From a checkpoint of a small CTC audio transcriber.
Model: 4.55M parameters, waveform 16khz input, arch gmlp, norm rmsnorm, layers 10, width 160.
Training: soap at rate 0.0034, 4300 steps, batches of 64.
Rows from block 6, named by matrix and row number. Each number is 200 + 30 x the weight over its row's rms, rounded and kept within 0 to 999. All counts start at 0. After the name is the row's rms in percent of the matrix's.
# out: gMLP down (model.blocks.6.mixer.out.weight, 160x480), inputs 360-479
out.0,101,249,189,209,195,200,178,226,173,246,187,204,215,282,218,179,191,205,210,221,246,190,194,221,213,219,199,149,131,219,240,190,204,229,160,241,207,158,177,234,197,190,187,182,196,187,185,176,197,140,235,211,203,193,198,227,207,182,232,204,228,201,211,168,191,215,249,176,215,251,229,242,193,196,203,197,213,118,203,194,236,217,222,158,186,246,245,179,232,232,178,178,219,162,201,165,217,205,191,142,187,295,195,221,180,181,132,236,201,137,204,238,203,205,180,159,198,180,189,163,173
out.1,097,197,220,192,166,281,195,244,141,154,185,196,210,235,174,220,179,224,211,241,197,216,244,200,238,212,219,191,150,236,220,232,215,188,198,265,231,226,235,221,210,218,181,224,193,193,208,147,203,228,206,199,200,203,223,172,227,189,220,170,203,168,223,192,213,158,202,255,193,210,175,215,214,258,191,217,189,171,208,219,227,220,217,182,161,164,186,230,202,215,183,223,145,226,133,198,193,229,173,234,235,177,195,234,215,172,231,258,171,193,216,158,184,182,174,150,159,185,170,271,163
out.2,097,214,177,156,219,212,169,202,166,226,204,227,239,226,233,184,271,209,168,248,146,180,176,180,198,189,188,215,235,195,284,218,222,209,240,264,213,166,239,210,160,196,182,201,194,217,201,210,212,180,215,204,254,222,197,267,198,223,211,235,181,157,130,214,194,114,183,180,210,214,195,210,209,147,146,147,213,163,204,198,220,186,223,144,207,206,187,211,211,167,186,156,189,177,255,166,171,220,184,204,257,198,208,235,205,206,196,188,197,174,207,169,222,206,211,236,232,138,175,240,211
out.3,102,179,166,193,215,178,200,146,145,198,226,216,193,192,187,236,192,188,252,176,190,201,143,175,170,228,204,152,223,239,187,211,236,214,143,218,197,191,189,185,170,224,194,239,212,241,239,198,223,204,268,192,233,158,213,182,162,131,223,195,260,204,153,220,191,220,213,213,201,224,201,242,179,207,188,208,177,217,155,219,186,244,135,237,243,193,229,229,202,212,181,226,216,188,207,202,197,215,282,228,175,213,217,146,146,217,127,215,257,173,207,162,134,215,223,129,138,163,200,194,206
out.4,101,190,206,202,151,193,194,210,208,195,231,196,194,172,194,206,200,234,210,217,208,185,217,169,238,247,219,191,183,200,217,221,199,199,222,181,180,194,190,175,168,267,197,171,186,266,217,240,227,264,173,254,183,235,214,248,202,189,165,225,235,155,223,187,219,186,256,170,215,255,219,253,216,278,199,269,204,210,172,264,142,215,181,226,166,262,154,215,117,176,241,244,167,160,148,188,235,221,225,189,225,196,182,140,176,229,191,158,215,206,162,181,201,190,215,174,212,191,167,173,199
out.5,097,204,192,179,173,178,192,204,176,158,249,192,198,197,229,185,169,212,233,202,216,215,214,223,181,188,210,259,223,145,249,220,163,184,199,202,230,208,215,179,214,171,241,179,183,155,244,161,218,245,175,179,209,243,205,239,114,205,154,208,230,192,155,204,240,205,172,226,223,214,184,196,209,231,235,224,209,181,244,251,212,257,154,215,263,176,179,215,196,197,195,160,233,202,152,233,184,222,236,153,217,211,224,209,193,242,224,225,224,161,203,174,214,220,224,213,246,165,222,175,204
out.6,092,239,229,228,189,201,196,248,180,223,170,180,183,192,248,151,215,192,243,223,220,151,203,217,232,193,164,163,232,136,184,179,199,180,189,252,238,245,219,192,125,212,190,228,205,113,227,235,197,222,211,198,245,145,266,195,228,219,250,221,199,208,167,184,192,225,230,192,216,169,200,261,180,163,193,188,209,229,196,202,144,200,196,149,228,206,174,249,245,212,192,211,198,185,181,198,167,154,161,181,220,216,212,163,215,204,178,187,188,193,269,217,177,159,165,175,152,203,192,214,221
out.7,105,199,154,201,199,216,211,167,202,236,168,202,170,215,209,211,157,234,215,182,226,187,174,221,204,198,172,194,239,219,224,220,201,174,205,191,184,202,235,247,201,209,179,246,197,258,189,184,200,239,201,202,172,250,185,297,216,196,161,161,222,152,244,217,177,173,197,179,161,231,213,211,206,202,225,231,232,226,213,166,193,203,239,178,225,198,189,172,192,201,188,176,190,182,199,156,230,206,192,199,215,213,183,380,183,175,204,231,170,134,264,197,216,161,225,173,214,251,161,148,194
out.8,102,239,214,195,204,196,189,199,153,183,152,216,205,165,158,192,195,261,239,192,208,224,131,211,227,157,213,142,201,209,271,162,239,216,225,171,176,230,180,190,177,188,202,201,224,203,174,183,154,205,212,165,199,217,219,198,203,224,182,184,226,174,184,225,211,210,238,220,177,180,251,159,168,253,250,176,174,235,142,174,183,198,257,196,166,185,187,218,194,195,236,227,162,206,202,217,213,205,242,193,212,149,189,238,190,151,151,204,161,201,154,223,146,208,183,255,173,145,236,240,195
out.9,099,219,266,212,152,230,198,201,172,185,195,273,165,157,264,205,155,183,209,158,163,173,130,281,226,187,185,199,197,180,190,171,169,138,165,212,232,218,252,226,162,206,203,202,165,222,177,185,202,261,225,238,205,159,214,237,171,226,234,140,244,178,227,213,214,230,135,209,198,209,201,210,220,194,179,210,243,216,175,121,253,179,142,195,151,230,180,214,242,252,120,145,191,175,233,218,208,191,247,222,184,170,203,214,204,192,230,224,213,204,212,206,179,208,238,206,217,214,215,238,200
out.10,097,183,217,178,300,172,234,158,224,244,171,136,172,175,178,211,173,240,182,171,196,163,209,202,133,211,181,187,153,204,220,199,202,189,190,211,166,179,200,209,203,162,204,268,238,239,202,168,218,205,220,212,202,203,206,151,176,219,183,216,217,168,199,165,157,160,194,164,200,200,151,203,217,204,191,191,200,167,267,169,224,239,221,198,197,156,217,213,192,178,216,154,186,207,255,245,197,215,207,189,206,209,193,135,219,222,193,144,245,219,232,229,251,267,176,190,235,183,198,181,181
out.11,093,234,197,208,172,226,180,173,215,184,246,208,217,162,140,226,155,206,213,150,205,191,243,209,168,153,186,194,217,184,205,213,217,164,194,223,202,196,191,175,194,154,198,219,186,225,247,150,212,208,195,256,242,185,189,169,230,188,198,209,162,211,156,148,204,223,188,257,198,232,199,206,175,237,186,209,199,196,117,211,157,203,286,215,182,237,178,211,196,160,196,250,190,219,163,201,247,229,249,188,223,219,189,91,241,177,230,248,208,185,226,200,191,187,226,265,241,190,210,184,218
out.12,099,245,207,224,142,201,211,245,184,241,216,189,211,213,184,172,249,161,209,261,177,180,164,228,211,264,145,185,177,190,224,175,249,197,211,204,137,220,170,188,207,219,201,212,208,136,177,181,190,182,217,147,231,194,223,227,194,172,212,167,154,177,175,189,256,193,210,195,153,221,185,174,155,166,191,199,183,165,174,224,160,208,201,236,186,236,205,136,224,163,190,139,283,176,161,190,159,258,220,218,208,175,230,227,201,161,224,169,209,103,214,164,256,137,244,182,181,224,172,219,225
out.13,093,198,209,238,220,189,237,244,234,130,225,202,164,172,180,215,247,210,211,181,189,229,179,202,145,161,256,238,152,234,178,221,216,178,145,216,167,224,209,165,190,216,136,188,197,190,219,214,225,203,188,171,251,246,216,167,138,156,183,212,239,153,199,210,210,189,224,188,186,280,202,207,209,239,243,183,213,244,164,237,166,197,198,186,227,179,246,201,205,163,270,160,168,222,234,224,216,205,244,234,226,229,235,169,149,234,253,218,210,218,193,232,217,222,215,195,242,238,278,184,225
out.14,097,225,206,209,249,202,219,152,205,152,229,218,167,199,162,157,133,146,251,199,224,297,174,206,145,185,234,152,229,253,237,209,228,264,190,196,147,210,152,183,221,214,144,167,157,274,236,211,183,227,246,182,230,133,217,193,167,209,222,208,171,142,214,199,237,245,225,140,215,227,229,197,180,210,222,200,197,251,178,162,179,195,163,233,233,191,195,227,199,134,159,169,256,218,247,219,194,234,214,182,207,161,212,251,195,182,160,184,189,245,185,202,173,241,242,236,169,184,245,230,204
out.15,109,184,202,214,130,207,172,162,187,268,228,178,179,191,216,218,158,231,226,258,181,187,187,190,214,212,188,194,240,157,236,216,164,154,191,185,201,213,162,205,192,193,187,202,149,132,145,179,176,175,255,254,214,203,229,207,222,185,210,142,192,189,171,248,156,222,180,185,200,160,202,241,221,214,183,229,194,187,141,196,219,242,228,168,220,229,218,244,171,203,194,196,188,197,201,181,193,201,195,218,188,195,197,223,236,151,191,194,215,201,175,189,167,168,224,200,196,215,209,242,192
out.16,098,219,180,177,190,200,138,190,212,135,264,242,166,187,177,216,187,207,223,176,173,237,185,192,180,201,192,224,161,187,207,205,167,229,222,160,154,182,180,189,216,173,109,227,207,229,248,147,150,223,195,184,161,226,189,158,166,173,277,177,196,200,236,213,138,219,226,213,230,166,253,157,209,189,222,154,208,146,191,198,207,218,204,198,203,237,217,233,174,173,152,218,173,228,205,150,212,229,217,121,222,225,206,153,202,208,155,163,202,191,205,190,215,191,186,193,230,170,229,163,184
out.17,107,175,185,179,226,199,210,211,184,184,233,157,267,170,182,182,223,176,182,206,266,142,264,224,258,173,177,220,215,186,203,230,169,152,242,300,191,201,184,226,165,157,203,207,197,107,166,223,190,175,177,162,228,235,218,221,244,156,204,227,207,205,196,179,206,192,176,154,215,141,146,218,149,223,173,201,224,189,215,176,172,227,172,214,172,171,184,231,175,199,167,230,186,192,233,155,132,227,188,165,202,207,255,119,190,192,161,242,215,175,195,231,186,194,156,185,216,203,209,214,179
out.129,101,160,235,163,167,187,156,185,166,270,160,188,184,144,221,215,179,214,195,155,206,248,197,220,200,125,283,145,178,219,216,184,221,189,278,235,155,183,210,270,162,179,158,195,213,189,228,220,174,262,232,239,185,213,186,209,271,178,200,192,186,171,179,214,119,129,206,192,184,261,246,179,177,201,153,237,206,252,177,195,156,239,210,178,121,193,163,226,192,191,185,159,133,152,170,251,180,235,173,205,187,210,265,149,231,215,193,226,144,202,213,190,177,208,199,205,195,199,186,187,182
out.130,101,192,220,160,162,169,172,183,184,177,191,175,237,160,211,205,219,225,203,229,271,208,211,158,130,226,163,196,215,195,155,185,147,227,212,182,157,190,177,218,208,161,226,197,175,203,186,187,153,148,168,179,191,131,182,107,206,208,222,181,217,205,213,148,231,219,209,209,183,228,216,229,153,179,210,168,206,186,208,203,221,235,138,190,247,251,159,130,175,206,195,183,274,238,204,251,216,231,205,194,190,190,165,83,241,196,167,166,180,205,155,228,211,174,238,178,216,187,222,209,216
out.131,102,250,202,235,188,172,189,148,168,235,185,184,234,199,173,188,202,193,198,168,188,192,224,208,198,261,174,171,188,212,225,214,201,188,187,183,215,144,190,212,239,237,184,230,211,208,155,201,210,213,232,166,124,198,197,209,215,211,194,190,185,154,210,228,202,147,218,155,166,192,232,200,212,151,208,193,183,171,150,119,176,166,219,242,165,203,170,167,192,203,140,213,210,161,208,217,245,174,248,178,221,190,173,129,185,181,182,251,234,212,203,185,219,268,170,225,130,234,193,227,234
out.132,093,207,226,199,198,145,165,239,244,215,192,183,242,179,190,159,227,217,205,243,162,210,243,246,235,221,191,225,177,173,147,211,205,240,200,188,212,124,179,161,231,199,224,226,223,294,187,173,194,240,218,203,193,193,208,201,171,169,181,225,242,191,204,233,227,224,219,244,182,197,159,226,177,219,221,204,182,170,178,223,213,215,223,205,183,215,272,138,203,191,182,197,238,152,198,169,209,265,162,171,174,196,180,239,235,214,186,162,171,170,184,184,209,181,209,213,143,186,195,207,149
out.133,102,243,191,248,176,227,181,256,203,172,137,214,224,195,204,261,215,188,240,211,234,192,243,223,190,143,251,195,191,280,168,190,228,237,142,238,144,198,274,181,198,232,196,189,179,210,185,204,273,247,192,211,247,195,203,201,222,237,176,239,215,151,201,230,152,190,165,208,209,209,173,139,208,194,218,232,210,189,252,206,271,222,197,215,219,214,210,169,244,212,181,213,145,204,224,206,199,255,139,170,174,206,244,225,279,203,205,228,173,230,210,164,206,195,229,196,195,191,162,214,171
out.134,098,271,171,189,169,217,233,190,180,180,213,169,242,181,234,154,189,192,183,208,195,261,215,213,168,191,196,202,157,176,215,226,196,255,178,199,186,213,261,209,196,220,147,180,265,206,160,260,198,172,178,195,207,188,201,220,192,171,192,199,156,271,176,143,276,191,223,193,143,249,265,179,194,248,195,181,234,189,187,228,191,195,225,234,199,213,214,188,151,193,187,201,210,174,147,212,208,168,195,222,202,140,172,156,181,183,208,174,242,179,188,249,183,247,157,262,172,198,233,249,158
out.135,108,216,145,216,185,189,232,144,155,209,197,208,179,188,162,220,202,166,202,225,206,205,148,178,210,201,145,215,209,161,206,192,209,171,180,144,208,226,174,169,148,199,226,180,222,173,165,174,210,173,190,205,226,235,224,139,185,166,182,226,173,232,224,238,245,143,229,244,160,273,172,227,161,172,209,205,118,169,239,194,193,243,239,214,222,187,195,207,238,137,153,232,191,222,181,240,234,226,131,252,194,165,167,222,223,251,239,174,174,219,213,226,219,196,214,215,182,218,190,201,208
out.136,108,202,177,259,197,228,198,214,223,187,250,155,206,202,241,250,168,219,216,170,266,195,243,217,174,120,200,179,203,215,147,161,202,232,188,242,214,222,153,186,187,292,218,190,202,225,217,213,200,165,251,180,185,220,218,220,242,220,217,183,202,218,225,204,246,199,199,203,186,209,289,189,195,193,143,226,233,161,171,239,180,202,202,204,213,188,195,162,219,167,227,217,232,222,165,199,213,168,219,210,159,169,221,240,171,192,143,166,251,229,263,226,204,189,175,204,171,155,222,224,219
out.137,104,196,236,159,160,198,194,250,178,185,196,219,218,188,147,214,81,219,157,227,212,201,183,198,165,192,153,209,165,185,124,232,190,236,276,170,188,213,220,241,171,222,198,185,194,224,210,174,137,213,187,207,222,233,161,243,210,232,181,246,238,195,229,209,243,185,195,209,184,224,205,148,245,242,230,184,209,203,190,199,226,165,171,164,163,196,153,236,213,197,251,184,165,188,200,190,154,169,173,259,227,191,237,202,206,189,233,159,235,220,128,187,229,154,194,217,191,190,208,214,196
out.138,096,179,186,174,209,248,204,155,194,202,199,185,174,257,243,239,197,197,193,223,224,237,228,191,205,264,156,222,212,225,169,243,149,253,151,176,164,240,194,213,222,209,218,207,260,185,206,213,177,174,210,239,223,158,258,205,242,261,189,196,234,209,199,170,249,236,172,206,179,226,210,225,208,226,188,176,192,165,210,150,271,174,218,176,230,188,232,214,184,181,154,195,269,206,219,201,202,191,208,174,214,250,163,124,199,172,187,143,190,173,242,193,156,196,214,144,140,236,233,260,131
out.139,103,173,156,172,209,179,223,234,202,205,180,217,237,211,219,212,281,187,172,210,178,211,184,175,259,237,209,198,190,249,166,221,210,185,189,200,184,190,163,142,159,232,194,248,282,267,173,208,195,242,204,177,220,233,233,185,209,209,142,172,174,182,198,158,227,205,187,152,177,208,186,186,220,189,171,225,214,168,260,165,191,166,183,228,212,223,201,215,207,176,196,216,204,177,176,219,202,173,191,191,212,224,161,194,209,189,177,274,183,131,250,195,177,212,142,241,255,205,172,204,175
out.140,096,175,188,152,252,175,241,184,236,212,178,215,190,199,142,201,177,186,205,163,215,183,212,224,225,173,188,232,201,210,194,186,210,184,167,162,209,223,241,190,198,215,211,137,174,169,180,146,188,179,191,231,235,182,219,214,192,178,208,184,222,204,192,163,245,185,256,240,221,152,176,192,170,196,168,184,239,133,221,217,185,178,187,208,247,194,207,272,202,181,211,144,189,158,218,109,225,231,153,207,208,156,205,332,222,232,212,161,189,206,236,165,174,208,168,171,223,241,164,201,256
out.141,104,228,196,246,188,213,172,217,197,243,207,217,229,196,182,202,171,173,234,217,180,202,156,220,210,204,225,264,175,174,226,177,207,208,223,153,180,223,249,201,231,199,216,236,271,185,159,223,218,209,171,186,180,165,201,156,182,148,218,181,213,176,204,184,218,208,198,223,212,210,212,213,195,195,227,264,229,176,205,175,173,224,201,193,165,222,280,222,180,155,210,205,184,217,204,213,219,205,246,150,253,166,199,244,198,207,246,217,245,214,188,185,149,229,207,202,188,173,191,155,176
out.142,101,190,163,185,206,188,220,172,205,203,254,185,230,198,138,179,184,248,182,142,216,165,262,169,196,237,201,182,177,162,224,192,197,163,218,167,272,213,236,176,212,170,225,190,252,259,229,220,177,169,183,212,163,188,241,198,141,195,164,204,220,201,243,233,221,219,173,243,206,259,158,207,196,273,183,185,186,198,207,171,188,172,201,142,241,215,177,218,242,221,200,218,183,169,213,154,222,194,216,216,212,188,201,110,207,259,208,251,224,192,154,186,222,287,201,223,187,210,225,226,142
out.143,103,210,192,225,215,207,193,219,223,226,198,241,188,172,191,221,148,161,159,207,233,226,159,212,232,205,216,221,197,249,251,218,233,157,208,186,189,229,236,175,232,216,188,168,179,202,189,199,218,190,199,221,190,172,231,210,270,205,240,203,199,221,217,226,191,204,196,197,224,193,228,228,133,173,158,243,180,185,220,134,176,230,182,203,158,208,210,243,261,193,225,223,200,143,213,230,207,211,202,193,232,162,184,271,208,223,190,225,153,182,162,225,193,218,156,238,189,168,285,261,181
out.144,097,191,222,220,168,200,208,203,220,166,152,215,155,169,217,156,193,179,194,197,173,196,218,163,189,185,212,152,162,223,235,208,214,164,162,169,203,192,240,271,203,188,186,240,228,151,164,261,164,209,203,188,178,204,198,245,151,155,222,263,190,197,142,195,189,138,194,206,185,223,178,139,193,181,252,168,217,216,185,179,212,161,201,254,191,229,239,275,207,194,196,221,198,231,196,211,221,196,202,186,168,186,225,195,202,157,191,236,141,168,206,202,198,222,165,220,268,264,189,216,202
out.145,104,237,193,177,287,186,251,250,154,183,228,228,256,216,199,132,135,220,142,218,152,154,176,157,164,224,222,158,161,254,183,191,242,252,235,174,243,237,159,195,230,193,178,198,164,204,234,215,231,183,220,196,227,182,229,178,174,151,193,228,170,185,273,162,186,193,211,163,153,208,203,206,184,230,218,195,201,150,258,206,190,169,224,207,215,181,212,185,201,167,212,218,195,214,213,260,149,192,205,129,176,188,242,289,241,215,197,198,178,183,192,240,207,178,179,200,243,170,201,175,197
out.146,101,216,189,171,241,243,188,217,177,209,157,167,183,253,188,155,223,200,209,218,206,157,184,194,228,198,172,173,206,220,193,191,200,178,199,202,188,175,266,206,201,155,238,166,195,186,192,176,240,190,197,173,162,247,218,185,188,156,217,156,133,223,193,229,206,231,202,173,234,100,259,218,192,130,198,188,206,264,222,257,252,127,200,215,191,238,220,195,176,172,221,213,150,224,212,169,214,246,210,203,184,202,203,166,202,211,236,224,175,172,158,222,208,215,179,212,199,223,193,243,177
out.147,097,206,208,200,228,183,181,229,288,222,134,247,254,203,201,254,232,186,284,238,234,222,219,227,194,198,216,207,211,239,169,203,202,181,201,143,185,244,204,173,159,168,215,201,195,231,192,217,162,176,196,227,196,222,188,207,146,278,172,228,210,231,186,219,231,202,188,185,165,203,176,227,208,183,211,207,209,196,175,191,227,179,245,193,188,164,181,225,209,194,238,247,187,185,186,199,227,150,204,241,213,168,232,90,224,160,190,210,171,219,197,187,163,152,170,206,224,227,173,187,181
out.148,099,209,205,206,176,183,159,217,236,209,204,247,200,191,181,193,201,181,182,213,203,170,176,190,174,165,154,205,199,207,190,235,234,200,185,183,172,205,222,205,225,198,219,178,218,190,180,204,141,216,162,216,215,183,209,195,223,174,175,200,217,201,216,226,221,176,175,240,170,248,210,235,241,172,256,217,218,199,252,177,161,214,153,181,207,210,200,168,211,211,228,225,226,192,157,207,194,239,239,259,215,188,235,263,216,185,185,158,197,213,257,225,213,193,196,233,205,171,177,208,194
out.149,097,167,214,242,178,209,232,131,182,180,275,209,198,215,198,194,258,223,205,190,174,180,221,211,257,212,132,211,161,139,224,208,195,229,215,244,140,235,261,188,150,180,265,188,259,244,222,166,147,155,213,163,188,203,250,240,193,189,180,220,196,188,204,175,217,240,207,132,205,201,154,159,194,224,239,200,227,211,219,240,232,222,210,179,201,239,301,175,196,229,226,161,225,184,145,208,180,209,196,215,188,203,217,160,187,264,221,213,192,127,181,141,188,207,185,200,173,174,177,201,189
out.150,102,169,213,209,162,207,168,182,207,174,147,203,259,236,253,190,162,226,210,165,154,216,156,161,162,210,179,206,194,191,233,214,171,211,184,200,195,206,195,207,202,237,160,229,228,247,237,183,198,188,186,257,265,197,206,127,210,206,239,213,213,241,149,208,214,248,212,191,218,205,204,199,195,220,207,201,139,204,206,233,169,175,200,199,222,192,211,237,222,205,187,232,128,197,172,237,220,181,236,135,188,169,151,202,205,184,191,235,205,204,190,207,180,198,184,179,172,208,222,194,225
out.151,101,210,232,198,207,178,230,242,198,221,223,207,227,244,182,219,203,221,203,243,211,163,197,191,213,215,235,168,180,166,174,222,219,208,213,148,206,181,164,204,212,200,193,162,208,246,261,227,244,198,139,192,234,179,201,196,146,189,180,200,202,178,210,150,102,166,210,188,244,202,204,181,247,206,199,160,199,217,173,155,178,187,144,206,271,224,148,255,169,222,195,196,166,210,155,204,256,201,218,230,191,181,189,191,207,176,222,252,179,181,195,197,199,180,227,177,226,160,216,208,215
out.152,094,209,247,196,198,231,182,221,220,183,201,122,225,250,212,172,200,206,212,242,226,211,210,159,232,188,191,210,241,208,184,253,247,211,151,180,176,211,221,234,242,190,224,241,204,103,208,188,194,199,210,131,170,139,215,246,197,229,234,238,217,201,205,189,168,198,214,187,188,196,185,198,221,212,203,163,248,172,209,146,202,135,248,194,170,226,210,155,205,238,165,181,149,213,154,195,213,226,168,209,214,270,175,198,198,170,175,210,202,211,183,152,225,214,239,184,267,209,202,187,190
out.153,101,219,147,228,184,196,191,157,164,192,210,281,215,198,194,184,255,174,174,234,214,287,204,159,155,207,173,190,217,192,187,152,218,187,177,187,202,252,213,226,231,266,185,224,254,188,216,168,229,211,210,239,194,171,169,185,208,198,197,171,174,242,231,270,205,185,256,192,203,150,225,158,236,244,221,228,239,196,192,260,143,165,185,214,210,218,132,225,180,216,236,219,166,180,245,210,166,148,178,197,180,179,213,220,241,170,250,258,231,200,166,220,203,185,229,188,235,205,184,219,236
out.154,101,211,195,221,172,217,179,191,167,212,221,241,270,221,191,259,141,166,158,155,215,214,177,161,166,204,237,168,182,237,246,196,212,258,193,201,219,207,186,191,200,234,148,187,180,192,154,191,202,155,171,237,221,183,182,181,192,207,195,231,192,147,184,206,202,200,172,146,184,194,180,189,185,194,245,229,185,197,206,183,201,270,167,210,181,233,241,155,180,138,209,183,184,199,251,188,202,186,215,235,230,190,147,218,253,208,162,170,209,193,201,143,225,166,187,185,226,202,178,229,190
out.155,096,237,138,197,224,193,209,164,251,148,182,215,217,203,216,216,202,206,203,167,249,211,193,247,170,160,222,259,175,210,248,188,153,208,175,172,165,195,225,203,200,149,227,218,173,184,160,202,205,182,221,217,172,218,170,151,159,186,196,190,183,210,200,211,138,208,231,210,197,162,181,182,189,190,220,162,218,213,255,198,173,163,253,189,194,215,204,236,256,197,156,165,167,194,187,197,167,184,169,244,201,221,196,168,194,201,217,182,172,190,154,164,204,262,146,221,234,224,207,232,241
out.156,098,217,162,175,254,214,186,92,218,218,217,205,235,216,158,236,231,185,160,245,181,233,196,185,225,248,189,182,213,143,162,162,159,185,211,199,197,212,157,250,217,139,149,208,163,169,201,211,224,195,248,253,199,243,221,178,218,207,237,224,185,152,191,212,242,200,183,203,186,150,243,220,207,224,200,188,173,152,181,212,209,188,246,184,174,218,187,183,169,224,193,213,194,217,191,211,183,215,197,194,178,269,186,176,200,214,181,170,216,226,140,259,238,152,203,225,205,227,170,193,183
out.157,099,236,218,194,229,199,202,212,211,168,206,176,207,256,220,173,246,234,190,237,243,188,221,213,224,214,248,205,210,236,210,202,176,199,224,160,180,233,204,223,192,206,222,202,190,183,241,216,181,184,158,192,235,230,212,184,186,200,201,194,183,198,230,173,153,232,209,200,182,154,232,199,145,221,161,208,134,217,249,224,199,156,220,212,179,183,216,178,182,186,196,198,176,189,189,200,237,225,244,161,187,225,242,213,193,174,234,193,173,191,227,184,147,184,220,212,202,175,242,140,166
out.158,095,168,189,211,188,201,157,183,197,225,227,161,218,222,195,194,188,205,238,164,186,201,182,208,244,243,180,280,214,188,182,190,194,211,177,214,196,191,189,190,209,194,152,191,177,194,155,203,227,223,229,194,183,255,179,245,178,168,146,171,229,178,247,283,237,236,199,237,198,181,257,165,208,173,221,250,202,256,246,171,162,230,185,202,226,180,183,177,178,159,234,227,254,168,212,198,171,248,209,220,198,228,208,168,192,145,253,205,214,236,224,210,183,240,217,233,213,211,164,167,202
out.159,104,204,213,191,200,172,203,188,252,169,153,242,173,200,224,161,219,203,191,256,191,221,211,206,201,204,198,186,159,235,159,217,132,241,222,186,189,232,151,195,210,177,200,159,174,143,187,207,238,182,180,216,194,187,218,235,217,179,207,197,185,207,154,176,193,182,211,180,206,164,249,229,236,126,221,196,215,124,226,245,195,200,263,231,215,173,167,224,272,233,231,231,276,207,259,175,225,193,231,196,208,257,224,245,237,170,250,212,179,185,226,236,208,203,191,194,148,203,224,204,158